python train.py --encoder_arch="mlp_mixer" --model="contrastive image-text model" --dataset="photos of plants and fungi (iNaturalist)" --train_examples=90422 --image_size=32 --crop_scale_min=0.7 --horizontal_flip=true --translate=0.12 --cutout=0.25 --tokenizer="word" --vocab_size=1482 --loss="softmax" --embed_dim=256 --encoder_norm="layernorm" --encoder_norm_position="res_post" --encoder_activation="gelu_tanh" --encoder_layer_scale_init=1.0 --encoder_parallel_block=false --encoder_inner_norm=false --encoder_moe="soft" --encoder_num_experts=16 --encoder_moe_every=1 --encoder_expert_mlp_ratio=0.5 --encoder_slots_per_expert=1 --encoder_shared_expert=false --encoder_patch_size=[2, 2] --encoder_layers=12 --encoder_width=192 --text_encoder_causal=true --text_encoder_width=192 --text_encoder_layers=7 --text_encoder_norm="layernorm" --text_encoder_norm_position="pre" --text_encoder_activation="gelu_tanh" --text_encoder_mlp_ratio=4 --text_encoder_head_dim=64 --text_encoder_fused_qkv=true --text_encoder_bias="none" --text_encoder_qk_norm=true --text_encoder_parallel_block=false --text_encoder_inner_norm=false --text_encoder_positions="rope" --residual_init="none" --optimizer="normuon" --muon_scale="match_rms_adamw" --learning_rate=0.0027 --momentum=0.85 --nesterov=true --orthogonalizer="newton_schulz_5" --adamw_lr_other_params=0.0019 --max_steps=7000 --batch_size=128 --epochs=9.9 --lr_schedule="cosine" --final_lr_fraction=0.1 --warmup_steps=350 --weight_decay=0.1 --adamw_weight_decay_other_params=0
Rows from block 5 of the image encoder of a small contrastive image-text model, named by matrix and row number. Rows with one number within an expert belong to one neuron, the router's apart. Each number is 50 + 15 x the weight over its row's rms, rounded and kept within 0 to 99. All counts start at 0.
After each expert's rows are labels from the 100 images, of 14976, where the router gives the expert most weight on average: "place" is the part of the image that holds the peak. Only what is clearly more common there than usual is listed. The data: photos of plants and fungi (iNaturalist). In brackets: how many of the 100.
# router: slot weights (encoder.blocks.5.mlp.router.weight, 16x192, trained with AdamW), inputs 0-95
# up: expert up (encoder.blocks.5.mlp.up, 16x96x192), inputs 0-95
# down: expert down (encoder.blocks.5.mlp.down, 16x192x96, transposed), outputs 0-95

# expert 9
router.9:52 69 63 43 24 50 58 55 65 65 68 62 39 41 60 42 63 54 35 51 65 31 35 34 54 55 52 77 06 52 39 48 63 35 44 49 48 37 42 59 44 59 66 61 47 72 57 35 49 41 36 50 59 69 63 47 46 31 50 47 80 47 32 33 38 43 70 10 77 40 52 69 41 30 47 55 59 22 57 38 74 38 48 37 25 67 44 57 30 46 44 46 26 54 47 55
up.0:28 60 59 82 51 26 58 52 55 56 52 46 42 72 32 19 58 66 53 42 30 25 51 77 31 41 47 48 31 60 51 11 75 36 51 35 35 26 38 51 70 69 44 64 59 41 44 62 59 50 57 35 55 46 87 57 73 39 68 48 68 52 64 76 54 63 62 45 51 44 74 57 66 33 38 40 61 68 47 50 40 33 75 68 63 61 38 42 39 66 44 59 24 50 65 35
down.0:56 57 61 68 62 39 63 72 46 58 70 63 34 34 60 29 77 51 15 47 41 35 44 24 66 68 34 68 53 44 47 58 51 62 26 49 50 38 88 49 63 48 53 36 47 33 46 43 31 58 49 49 41 53 53 58 48 54 67 50 65 34 45 25 89 54 39 70 35 43 49 54 59 47 58 63 57 71 42 32 30 44 48 49 73 65 28 74 45 83 49 62 45 43 54 48
up.1:44 56 66 51 69 68 29 63 71 60 77 57 79 48 31 55 61 60 53 34 54 30 45 67 50 53 33 57 46 24 67 71 63 90 31 70 46 70 50 34 68 57 64 82 38 45 25 35 44 95 61 52 55 59 47 81 41 38 59 49 55 40 61 82 33 69 70 39 69 12 58 55 49 62 59 20 43 51 66 49 38 30 44 79 24 49 33 61 61 43 39 34 74 45 26 42
down.1:81 47 41 60 44 47 66 50 32 63 44 32 43 26 69 49 74 59 52 52 39 78 54 60 49 29 47 55 48 32 67 53 62 42 40 68 63 40 47 40 65 77 65 67 32 48 24 51 65 43 73 58 28 78 46 31 75 23 51 42 61 23 56 42 66 89 30 47 47 52 67 44 56 56 69 42 67 29 39 51 64 67 39 43 25 35 44 41 57 52 42 58 53 32 54 54
place: top left (100)

# expert 7
router.7:81 47 62 30 74 68 44 38 37 59 51 55 32 58 58 52 31 28 55 24 33 41 27 56 41 67 49 50 72 62 63 46 58 27 59 57 44 45 60 64 34 35 41 48 50 50 63 25 40 56 49 29 29 44 50 59 50 55 56 69 27 60 42 72 74 71 50 49 53 71 60 37 51 33 57 59 44 58 45 48 43 31 42 54 45 49 44 66 55 65 53 42 68 46 49 82
up.0:94 53 39 48 56 61 63 75 61 48 35 47 67 43 66 54 34 58 45 57 22 64 49 41 57 36 48 41 54 41 50 45 55 58 23 30 61 56 55 57 57 53 84 45 49 49 47 73 31 51 53 81 53 68 55 53 63 52 53 56 39 38 63 42 22 57 67 33 49 47 77 58 43 49 17 64 31 72 61 54 35 71 52 32 66 40 71 67 25 35 53 38 31 43 40 40
down.0:29 32 60 56 43 75 23 35 16 36 39 62 28 57 44 60 28 73 55 26 69 58 35 28 66 80 83 36 41 64 63 45 51 60 45 18 48 57 41 41 55 39 48 54 42 62 50 37 53 53 64 53 66 55 61 38 19 62 65 29 74 50 58 61 59 59 41 64 56 27 49 36 27 51 14 52 46 40 40 55 68 33 44 38 34 41 49 41 63 71 28 42 37 54 36 60
up.1:31 31 40 47 46 56 41 57 54 66 46 71 72 59 47 68 51 37 71 39 38 54 54 53 63 52 44 44 21 46 42 51 66 44 38 57 45 49 57 36 35 65 54 63 23 75 53 53 28 54 56 38 62 56 38 54 21 99 55 63 53 47 61 49 27 41 57 80 37 41 60 36 64 44 37 32 52 50 43 73 55 51 64 60 36 53 58 39 44 40 60 65 57 68 71 70
down.1:51 48 60 50 69 48 27 21 57 46 65 30 36 67 21 44 56 18 42 57 59 49 48 34 45 60 33 54 67 70 55 48 67 50 35 45 32 20 70 51 58 61 66 55 27 40 65 35 73 41 84 74 44 51 24 68 52 60 42 51 47 57 77 62 45 82 07 52 65 62 51 46 33 67 59 78 47 73 34 74 61 28 40 46 59 57 62 36 61 44 26 77 34 49 39 49
place: top left (71)

# expert 2
router.2:13 60 70 52 54 36 45 58 56 48 64 55 55 10 64 42 32 13 36 16 61 73 70 62 43 53 47 39 72 56 48 55 87 29 50 51 56 55 58 40 25 58 53 47 63 55 21 40 72 79 39 72 66 53 59 51 63 42 50 39 39 43 35 38 55 55 38 55 63 62 71 45 52 54 55 37 97 47 45 30 45 19 67 57 36 67 38 79 58 51 54 44 42 40 33 20
up.0:55 60 34 43 68 43 52 17 13 42 38 51 55 58 49 41 48 67 35 59 51 54 63 64 49 37 68 26 31 21 53 64 71 50 51 14 43 29 39 37 53 29 45 16 63 36 62 65 43 62 53 46 67 63 53 53 64 24 57 28 76 47 49 47 62 38 45 44 50 41 50 55 57 33 67 52 58 74 54 45 40 51 46 57 41 59 46 42 68 42 67 84 76 41 53 67
down.0:72 44 46 35 49 22 62 58 32 40 43 41 77 51 37 16 58 40 39 40 41 52 33 57 55 47 70 49 43 70 35 71 57 35 41 44 66 28 52 49 63 46 58 47 57 57 56 70 50 52 70 49 80 46 72 50 31 22 69 45 59 48 54 69 55 64 32 31 52 28 68 84 57 62 48 52 50 41 40 72 30 75 59 35 59 12 45 43 75 67 30 48 15 47 44 32
up.1:54 74 24 36 38 14 63 56 53 23 41 84 66 32 78 53 44 44 59 48 62 31 59 43 58 53 64 46 53 19 36 68 66 41 64 63 62 61 62 00 64 67 45 38 46 30 68 66 50 72 25 15 37 52 62 38 51 74 48 48 44 43 58 51 71 41 58 63 65 19 45 64 54 58 60 49 49 46 37 45 69 78 61 47 34 44 64 53 57 51 63 60 43 43 38 48
down.1:59 43 35 51 75 81 59 53 34 54 28 52 59 39 58 58 41 60 70 51 63 61 61 54 64 51 63 41 34 61 43 40 54 54 30 67 76 15 62 52 46 53 72 76 57 36 53 53 65 53 58 61 66 31 29 58 37 73 52 54 55 49 60 39 59 44 54 23 41 59 84 42 32 73 74 85 58 44 33 42 41 45 56 24 49 70 71 61 49 48 70 23 41 58 54 40
place: top left (40); top right (35)

# expert 10
router.10:39 53 42 68 51 69 67 18 41 45 59 54 53 47 48 65 74 43 72 44 83 36 17 47 39 63 81 62 48 59 35 36 35 48 39 55 59 42 55 47 60 46 51 69 31 63 54 54 69 62 43 52 41 44 59 70 14 45 72 53 29 39 32 47 58 70 51 51 61 49 66 41 41 54 62 51 48 49 57 57 36 42 47 66 56 37 30 33 66 52 55 34 49 80 45 51
up.0:39 53 54 68 47 47 63 64 87 25 56 32 87 41 58 58 79 34 46 42 91 31 29 56 67 90 46 62 42 25 44 49 56 50 47 57 53 44 56 49 51 47 33 49 53 54 45 37 59 83 48 47 47 31 35 52 40 55 47 49 60 74 74 46 35 52 53 81 53 44 66 57 54 56 55 47 26 51 46 46 37 57 67 41 32 68 58 55 41 47 83 56 35 41 37 45
down.0:67 52 48 64 41 49 86 29 57 35 55 36 82 53 45 49 60 56 50 32 46 49 20 35 51 70 56 83 69 38 54 67 52 38 47 60 37 50 56 46 70 31 64 50 31 55 40 26 63 51 66 37 49 79 37 17 46 60 53 43 51 48 68 62 47 29 71 56 34 54 42 27 68 59 44 58 39 49 65 33 43 48 69 52 39 56 36 47 31 45 63 52 37 60 59 42
up.1:34 49 54 49 51 44 78 55 41 68 23 67 67 57 43 36 36 03 48 55 57 43 47 60 47 83 30 39 35 22 57 64 29 66 26 37 31 24 47 45 41 58 38 51 54 35 52 68 57 45 78 24 58 35 71 69 49 54 56 62 56 39 57 38 65 44 46 46 27 35 47 76 40 58 42 49 67 34 17 56 52 46 72 33 41 37 75 67 54 20 58 61 47 63 64 72
down.1:55 45 33 40 53 24 61 61 37 81 57 39 77 41 39 24 48 52 53 38 53 44 49 71 41 43 49 44 20 46 58 54 69 61 34 51 39 66 38 34 26 89 56 29 63 53 35 56 84 56 75 27 47 48 45 47 58 50 95 42 29 76 59 42 52 51 63 25 47 31 65 95 62 49 51 42 64 43 48 44 77 33 84 44 47 64 42 39 54 65 67 19 66 56 64 49
place: top left (30)

# expert 1
router.1:40 44 27 65 54 50 67 51 46 50 56 39 56 47 42 40 35 77 64 72 24 52 80 25 38 39 44 36 46 45 53 46 42 42 55 56 76 60 53 43 37 36 55 32 24 35 23 44 56 27 48 51 42 52 54 27 76 50 53 28 51 78 45 49 40 53 49 69 50 59 50 56 54 48 53 67 23 37 38 60 55 48 34 45 50 59 56 36 36 62 56 44 43 59 29 56
up.0:45 25 56 59 72 67 59 38 52 64 63 37 47 79 41 41 29 37 58 73 33 60 40 44 42 42 19 56 50 62 39 50 52 52 14 55 56 62 40 65 32 40 54 79 65 22 76 87 62 21 45 39 51 61 46 43 48 34 38 33 30 66 33 68 52 32 44 51 46 53 71 45 47 40 24 73 54 55 26 81 32 39 51 49 47 32 44 58 26 56 50 61 41 59 54 57
down.0:65 64 37 40 68 49 61 42 76 50 68 23 38 68 56 46 45 53 27 56 15 51 52 61 27 62 43 75 53 47 41 68 70 72 51 25 46 66 32 46 39 32 31 38 39 47 58 67 35 47 51 50 73 36 38 38 65 40 64 39 54 68 39 46 51 49 16 63 12 71 41 55 44 58 61 51 26 55 69 69 48 29 50 52 50 35 77 55 54 60 62 48 44 64 44 62
up.1:47 40 54 58 49 44 47 30 68 43 60 37 33 65 39 35 36 64 57 35 75 50 47 35 49 57 52 61 51 28 57 48 42 75 68 31 39 67 59 63 75 47 46 42 50 50 52 27 51 41 70 79 80 52 56 42 38 54 39 74 29 56 49 70 90 38 54 41 51 53 22 61 66 41 38 22 36 47 80 82 40 62 55 65 61 46 48 40 70 30 60 74 20 63 51 63
down.1:29 30 57 25 29 45 46 57 28 42 65 33 49 61 69 53 62 50 52 42 61 78 58 48 32 39 44 37 47 29 50 40 36 16 52 66 56 10 43 57 58 48 56 48 42 63 81 45 53 20 61 39 77 58 30 28 42 54 51 62 56 65 51 57 51 83 48 60 66 45 52 14 49 21 46 62 41 45 64 48 54 76 48 21 35 49 60 54 41 23 43 64 28 47 52 40
place: top left (44)

# expert 5
router.5:37 51 46 40 71 53 41 46 71 38 62 57 38 47 51 51 62 61 31 71 33 52 41 44 79 46 47 63 37 49 19 68 72 61 66 71 51 45 71 47 50 43 48 49 20 61 49 46 42 48 58 48 47 54 53 32 63 73 45 41 48 39 43 45 68 44 53 49 52 69 59 18 59 64 30 64 62 82 57 86 63 69 58 62 15 30 56 45 89 31 41 39 39 45 82 74
up.0:62 41 71 47 56 44 44 33 54 42 56 56 72 51 66 60 44 63 42 51 22 16 39 44 47 58 66 36 54 40 39 58 48 54 25 36 67 38 61 49 63 55 31 54 96 28 37 55 48 42 53 16 51 18 52 51 57 40 64 46 31 57 40 55 73 49 68 21 55 41 58 34 54 50 38 64 42 72 28 56 30 67 35 65 24 35 65 46 48 58 60 56 54 56 65 39
down.0:47 52 31 30 48 35 48 53 56 21 40 38 61 40 49 50 52 65 42 49 46 60 66 28 25 33 57 39 27 35 63 54 40 22 41 63 47 62 36 70 66 61 38 52 55 53 60 48 59 76 78 49 56 42 33 66 55 52 43 47 62 45 39 53 64 58 46 55 37 18 52 67 22 52 54 38 51 36 24 45 58 70 67 40 53 12 36 25 57 36 36 49 73 48 82 49
up.1:41 43 38 27 65 42 60 43 58 33 23 56 47 71 25 58 54 68 44 69 08 65 70 17 59 55 24 39 62 35 52 07 34 50 56 37 65 39 56 62 53 60 57 31 40 29 31 57 19 60 45 47 51 53 46 60 37 45 49 35 34 76 42 38 45 72 80 37 51 42 39 40 55 65 61 26 63 30 44 51 50 41 76 61 69 81 70 44 68 38 45 38 83 67 56 25
down.1:73 72 45 61 34 51 55 55 37 43 57 64 52 69 57 23 62 50 68 91 36 45 46 78 33 65 44 29 54 67 66 49 53 53 53 60 75 80 70 65 42 39 32 65 51 52 34 38 63 28 64 49 56 53 36 32 69 51 59 59 62 54 46 56 34 69 48 27 22 45 21 54 64 75 63 65 57 27 45 25 31 64 64 36 51 56 39 63 70 33 52 65 49 43 59 50
place: top left (73)

# expert 0
router.0:60 68 53 67 45 61 41 57 58 27 37 49 59 66 49 43 73 45 55 76 67 50 68 53 56 31 68 38 75 76 46 65 23 62 53 54 67 66 34 74 46 67 34 51 53 61 28 42 53 37 56 29 40 44 49 39 54 24 43 36 55 61 67 29 44 39 59 49 50 42 17 63 55 47 59 40 52 28 51 52 54 54 45 53 70 07 46 38 33 28 42 34 48 59 34 35
up.0:64 63 53 59 49 62 41 74 52 64 54 41 53 29 73 32 42 53 40 62 64 64 76 56 35 53 53 58 34 37 42 50 24 51 31 48 48 33 61 37 43 47 41 43 41 27 79 28 52 51 45 51 54 56 34 43 56 72 50 78 51 58 63 53 34 58 51 79 51 62 67 45 57 42 44 51 75 54 67 48 78 22 27 41 85 37 64 55 46 38 67 86 41 52 56 05
down.0:31 39 44 61 88 42 34 49 71 73 47 53 71 59 42 28 38 49 58 68 43 40 60 24 56 83 43 46 53 45 38 67 58 64 43 45 49 66 40 62 50 21 32 40 39 70 60 22 30 38 74 38 69 35 54 42 34 40 59 57 49 43 64 53 74 11 19 60 40 62 60 18 49 43 52 89 58 43 58 79 54 57 46 29 37 47 55 46 34 43 19 18 40 78 28 53
up.1:40 39 49 21 41 15 31 65 32 74 63 84 63 66 22 38 54 44 47 51 41 48 67 69 48 47 50 57 41 38 40 69 49 78 59 38 48 78 59 14 52 47 32 49 47 30 36 75 33 57 50 44 71 50 43 47 60 39 64 91 50 66 59 26 30 40 58 50 37 49 57 58 57 21 68 61 64 51 90 38 52 42 49 59 80 54 46 55 22 44 55 59 44 42 72 48
down.1:33 57 36 61 33 29 55 58 71 67 41 51 41 36 37 33 47 47 22 56 61 38 89 60 45 41 66 54 56 64 33 48 40 42 25 49 72 70 50 48 34 66 74 55 85 42 34 32 30 51 67 65 47 44 52 47 55 23 71 64 44 24 56 26 64 66 61 72 47 19 31 24 70 54 36 51 48 29 32 80 77 72 49 28 52 46 27 35 33 31 46 70 71 51 65 34
place: top left (94)

# expert 4
router.4:45 56 38 38 65 42 52 49 73 45 48 55 35 50 00 45 74 20 50 34 41 63 41 49 55 77 55 53 49 76 62 49 68 50 46 42 43 53 68 57 61 23 48 61 57 70 43 63 64 44 24 39 48 43 87 27 62 40 71 70 37 27 40 52 65 39 54 50 63 31 63 43 43 54 52 41 24 65 14 46 62 47 60 42 40 49 27 36 40 45 34 49 38 32 22 52
up.0:91 73 62 56 70 62 25 71 36 81 69 22 63 37 71 76 66 75 52 52 55 38 48 35 53 50 48 76 50 16 56 50 39 36 48 51 46 30 60 50 60 68 30 27 26 41 49 49 72 32 74 41 47 38 45 67 42 64 30 63 30 27 49 44 29 24 49 73 20 49 38 49 44 53 63 57 57 58 58 58 38 53 46 46 30 59 47 54 38 31 69 35 69 64 59 34
down.0:75 63 22 58 76 34 83 51 44 62 45 52 61 47 56 62 39 13 69 74 38 50 50 50 62 42 40 38 54 43 60 51 57 68 47 43 58 71 53 35 40 52 43 53 37 36 58 67 29 63 37 52 34 43 44 24 30 49 53 60 20 57 56 37 60 63 79 51 85 48 30 15 26 67 59 60 32 44 33 40 73 58 58 31 40 48 55 78 24 54 73 63 78 48 45 63
up.1:68 42 78 44 36 61 51 57 48 38 72 09 22 48 16 51 35 65 67 25 59 44 73 76 52 66 42 40 70 78 72 50 68 23 34 32 52 91 51 67 60 58 60 33 60 82 54 43 48 49 38 51 56 29 81 68 68 31 51 50 46 33 48 68 32 48 26 54 55 49 52 44 23 43 46 65 43 65 40 40 44 59 38 47 51 40 55 56 57 42 52 36 53 51 51 50
down.1:48 68 16 41 79 66 52 42 60 64 53 60 42 42 40 54 49 95 80 50 44 42 47 50 54 15 58 47 46 57 76 59 43 67 62 50 70 72 73 32 61 56 60 60 69 27 55 45 50 72 48 65 53 48 20 36 62 50 54 56 34 77 46 36 35 66 54 41 38 52 44 71 43 34 41 40 54 22 35 58 26 45 25 51 64 51 76 59 64 32 62 29 38 44 51 48
place: top left (94)

# expert 13
router.13:52 47 47 66 33 39 42 61 60 52 23 56 41 46 43 36 36 61 60 46 27 55 41 32 72 55 59 44 62 41 58 49 48 48 64 20 53 37 59 51 54 30 24 42 54 67 63 57 41 66 48 30 41 70 49 83 36 84 97 52 52 49 42 31 64 62 38 64 52 51 43 61 76 63 73 42 47 41 35 64 28 54 45 80 61 31 69 50 47 58 58 82 50 37 48 35
up.0:31 62 67 60 17 19 42 60 38 41 56 66 42 62 60 54 74 43 50 39 47 58 70 48 54 64 52 60 49 37 71 48 56 68 49 38 28 61 47 56 51 80 28 43 53 46 64 66 47 63 59 32 33 39 24 66 47 38 43 56 61 27 65 27 47 23 54 45 52 38 61 59 76 29 52 49 53 53 50 42 43 18 45 64 65 43 33 55 49 39 47 47 25 24 29 34
down.0:30 44 39 28 45 50 37 44 55 50 50 24 58 56 50 47 72 92 51 52 48 86 54 72 51 43 25 31 47 40 52 28 49 60 52 64 52 61 61 59 69 48 43 59 75 40 26 65 51 16 62 14 31 24 58 55 56 45 34 70 74 39 63 64 55 35 46 43 77 24 75 36 36 63 41 76 35 46 52 38 46 40 69 47 51 67 30 50 72 44 20 63 17 51 39 44
up.1:51 50 59 62 52 49 52 63 54 66 59 59 54 67 45 88 40 28 69 42 41 44 28 41 63 51 56 48 32 45 56 67 84 59 25 31 41 77 45 52 34 39 24 27 08 72 75 67 62 24 52 46 28 48 63 47 74 72 81 50 53 48 57 52 49 40 38 51 43 83 64 60 63 57 51 58 49 45 44 83 37 36 28 61 35 47 63 56 66 48 51 26 70 62 66 54
down.1:65 61 38 55 40 59 55 47 30 76 49 29 46 61 58 44 52 86 40 37 40 67 54 31 39 39 25 33 40 54 33 75 33 50 58 41 21 58 39 59 47 56 40 53 48 66 37 54 26 71 30 33 51 56 60 54 66 59 27 77 38 36 53 64 57 34 67 64 75 41 37 50 41 61 20 46 24 28 38 59 55 53 49 52 53 47 41 34 35 45 74 73 52 65 50 35
place: top centre (38)

# expert 15
router.15:56 37 49 68 46 38 24 55 25 57 30 43 49 53 67 46 55 40 49 51 52 66 28 52 38 41 46 37 59 64 74 58 73 43 38 46 32 46 60 22 19 54 60 55 64 43 65 36 61 55 50 28 71 67 55 77 45 57 47 64 73 68 48 49 45 74 46 42 24 36 69 52 99 69 63 46 66 82 31 54 23 48 60 41 37 62 33 67 55 63 49 55 47 51 57 92
up.0:47 54 74 49 68 56 41 43 65 56 32 54 64 38 61 30 42 27 67 26 29 50 58 49 33 86 46 55 49 33 47 53 36 42 64 34 34 57 51 38 78 57 58 61 32 43 64 68 50 21 60 20 59 65 75 43 38 36 72 29 76 50 48 60 75 34 47 54 52 47 19 68 70 35 48 36 50 64 63 46 64 54 39 32 42 70 51 32 44 49 27 38 61 48 45 70
down.0:54 70 60 46 67 64 44 39 50 33 42 59 51 62 79 38 83 47 78 70 56 56 42 74 43 78 61 46 38 50 43 05 32 48 69 60 37 53 48 33 60 52 56 60 54 39 40 75 28 38 43 41 52 74 72 53 17 52 47 64 18 63 48 65 44 74 61 24 72 59 47 18 31 77 29 38 50 38 37 20 68 62 63 54 37 47 50 59 18 31 60 32 46 54 51 58
up.1:46 24 49 52 58 39 63 30 56 42 29 50 06 42 48 67 60 55 60 53 66 51 57 63 46 44 42 47 26 31 49 48 52 46 43 43 29 76 36 81 36 65 27 41 37 27 50 62 32 73 68 63 45 36 23 30 69 56 52 27 44 41 44 66 37 20 67 75 57 74 45 50 56 44 64 83 67 42 52 40 51 53 56 47 38 21 58 62 53 56 59 51 68 36 41 43
down.1:41 53 69 66 43 50 78 15 55 42 77 55 64 46 33 33 54 53 61 21 63 65 34 52 75 69 20 36 65 34 76 40 78 38 60 60 16 64 36 36 45 67 45 55 50 65 38 44 75 55 35 62 43 30 63 71 55 10 43 97 38 56 64 49 44 32 58 74 39 60 56 42 21 51 58 51 40 30 59 59 44 65 28 44 53 71 50 32 87 46 61 34 64 44 67 52
place: top left (86)

# expert 8
router.8:36 27 35 47 79 35 47 68 27 40 52 43 59 46 18 40 35 49 42 40 51 45 66 67 48 51 33 51 46 45 60 66 33 65 25 50 39 65 74 63 77 57 74 57 24 38 52 33 50 49 62 55 52 43 54 55 81 48 45 56 44 33 57 65 60 30 44 76 52 52 52 66 58 72 39 48 59 68 61 37 35 24 32 55 52 29 35 76 58 64 65 68 62 45 29 61
up.0:62 33 62 46 31 59 43 64 57 41 77 65 45 25 28 43 44 76 28 36 66 42 17 41 51 57 47 46 40 33 68 50 48 82 53 66 38 66 47 19 45 52 54 64 64 75 46 64 61 44 52 39 46 64 45 31 29 85 51 48 47 43 43 67 46 57 53 29 55 66 44 64 38 46 26 63 42 69 87 43 38 49 32 25 54 57 64 82 50 55 47 51 66 41 56 74
down.0:76 51 29 48 54 73 48 51 36 46 55 56 28 43 62 45 63 49 28 21 44 84 30 49 43 75 69 48 53 36 38 53 39 24 40 56 56 59 77 58 43 39 75 62 30 32 41 69 47 74 53 45 57 76 29 48 72 86 66 50 47 64 25 57 67 51 36 54 75 39 53 54 53 33 69 34 78 28 47 71 82 56 57 52 63 43 69 52 69 41 61 68 47 64 39 45
up.1:46 12 59 55 55 47 62 63 58 49 21 58 55 30 51 39 39 78 56 79 54 52 58 45 60 79 39 61 61 72 74 49 88 30 28 46 65 33 51 34 28 54 52 53 55 47 52 62 48 19 73 27 34 55 30 63 30 61 53 39 61 53 75 32 38 38 47 49 55 71 63 50 49 52 69 64 61 62 40 45 50 48 48 47 64 30 41 49 58 56 32 73 58 42 69 29
down.1:56 20 45 58 39 28 57 70 54 48 37 63 51 47 40 31 26 46 46 51 71 33 52 40 14 57 55 32 46 88 30 15 53 54 38 55 41 80 50 44 47 53 52 55 48 71 56 54 74 37 35 59 63 35 59 33 57 41 20 40 69 60 20 44 44 54 59 48 47 43 35 30 32 49 78 66 27 69 52 59 13 26 25 30 66 73 64 39 31 47 49 59 48 37 29 57
place: top left (76)

# expert 12
router.12:49 55 56 55 49 82 69 11 56 49 52 43 61 48 42 45 71 74 59 49 56 54 69 33 50 47 44 35 35 49 27 07 61 67 80 61 28 83 61 35 68 68 58 63 73 52 51 52 65 67 43 51 42 45 48 36 50 29 34 38 36 54 48 47 62 43 60 27 59 40 36 42 22 68 27 56 48 52 41 54 51 23 51 40 60 32 59 40 55 27 50 56 51 35 36 53
up.0:50 45 44 47 35 28 39 75 54 54 43 36 53 38 46 38 63 30 55 55 71 53 38 32 31 59 23 59 42 42 60 47 59 40 12 45 47 71 30 53 44 34 25 61 58 49 45 52 54 47 38 35 57 93 36 80 67 46 68 35 61 68 54 20 47 60 70 93 45 27 66 48 67 73 62 55 38 11 34 48 68 71 30 51 47 44 45 45 27 54 40 48 29 42 39 66
down.0:31 22 62 38 48 54 58 51 40 27 56 82 56 39 58 30 46 39 63 15 58 63 49 46 67 16 50 37 53 48 66 69 37 29 40 38 52 56 44 51 41 63 39 64 41 46 66 56 52 46 75 41 65 47 46 55 46 67 28 60 49 69 65 51 34 71 78 62 44 47 36 24 61 87 42 58 41 57 25 63 30 34 85 67 41 63 24 26 50 60 60 50 65 59 30 39
up.1:34 65 67 34 50 56 39 64 50 63 29 49 73 63 42 59 67 62 74 61 29 67 43 33 53 34 39 48 67 48 38 23 63 62 55 26 34 65 34 53 37 73 29 44 46 55 15 61 47 41 38 59 60 60 62 34 32 55 41 59 46 63 27 46 56 39 67 58 03 42 50 49 53 60 44 43 37 47 28 54 29 51 55 45 40 31 61 62 37 23 64 53 59 57 53 27
down.1:33 35 72 51 31 35 45 62 68 47 28 68 63 50 34 69 48 34 44 50 51 50 27 61 52 57 57 72 57 69 35 51 46 56 50 52 50 53 51 58 17 64 46 47 37 73 58 54 36 84 23 35 52 63 36 54 38 38 39 62 47 42 31 63 50 52 56 45 69 19 33 70 53 69 43 56 51 78 43 51 17 41 41 54 52 93 52 50 49 41 59 42 63 50 53 43
place: top right (67); top left (33)

# expert 11
router.11:32 48 60 57 35 31 39 58 65 22 57 53 30 54 56 43 46 38 47 70 54 53 73 60 49 53 46 73 73 66 58 33 46 51 43 40 53 72 16 45 49 56 24 25 42 58 68 46 52 71 58 78 35 07 22 62 66 50 67 25 27 79 45 76 52 13 42 53 42 61 68 24 43 62 48 59 33 54 47 20 62 61 38 54 44 52 37 42 64 54 33 70 72 69 54 58
up.0:50 26 56 29 62 50 71 76 61 36 37 65 33 42 71 43 30 58 64 35 46 43 35 70 33 58 67 52 36 66 67 57 56 41 53 53 36 23 31 31 54 41 55 34 41 62 51 42 45 61 63 59 47 36 33 74 59 52 45 35 48 48 39 65 45 53 68 52 26 44 73 49 75 47 26 70 47 66 49 28 31 44 19 46 50 50 50 52 55 33 82 61 27 54 68 41
down.0:60 70 49 64 62 56 66 61 62 28 37 49 52 44 50 66 42 77 45 35 39 43 45 67 69 37 42 43 59 69 70 53 53 50 55 30 31 49 47 35 36 48 59 63 28 43 47 46 61 66 77 74 27 52 70 54 30 68 43 47 27 53 50 78 51 54 34 75 45 47 57 33 43 63 56 46 42 42 65 23 41 51 37 48 62 38 60 49 70 54 55 44 82 63 38 45
up.1:60 59 47 48 51 53 50 56 47 38 30 37 38 42 43 74 54 35 74 42 55 57 33 62 40 38 77 44 43 27 72 69 44 68 51 60 58 56 66 46 53 46 58 51 51 42 47 40 55 47 45 25 62 56 31 67 48 39 40 49 42 63 65 42 52 59 52 47 43 16 62 39 77 44 71 37 28 24 54 42 22 44 56 47 62 33 53 09 37 49 83 55 47 63 62 43
down.1:66 50 62 69 30 65 49 51 63 40 31 28 69 18 70 59 37 17 45 57 65 36 45 48 54 43 32 46 42 31 52 65 29 52 57 65 68 45 71 82 70 57 53 63 31 53 40 67 74 55 48 76 51 65 58 34 50 32 40 51 22 69 46 30 49 31 53 46 71 53 37 29 18 44 37 61 46 60 41 24 59 35 51 54 50 62 48 67 40 43 58 49 58 24 58 35
place: top left (48)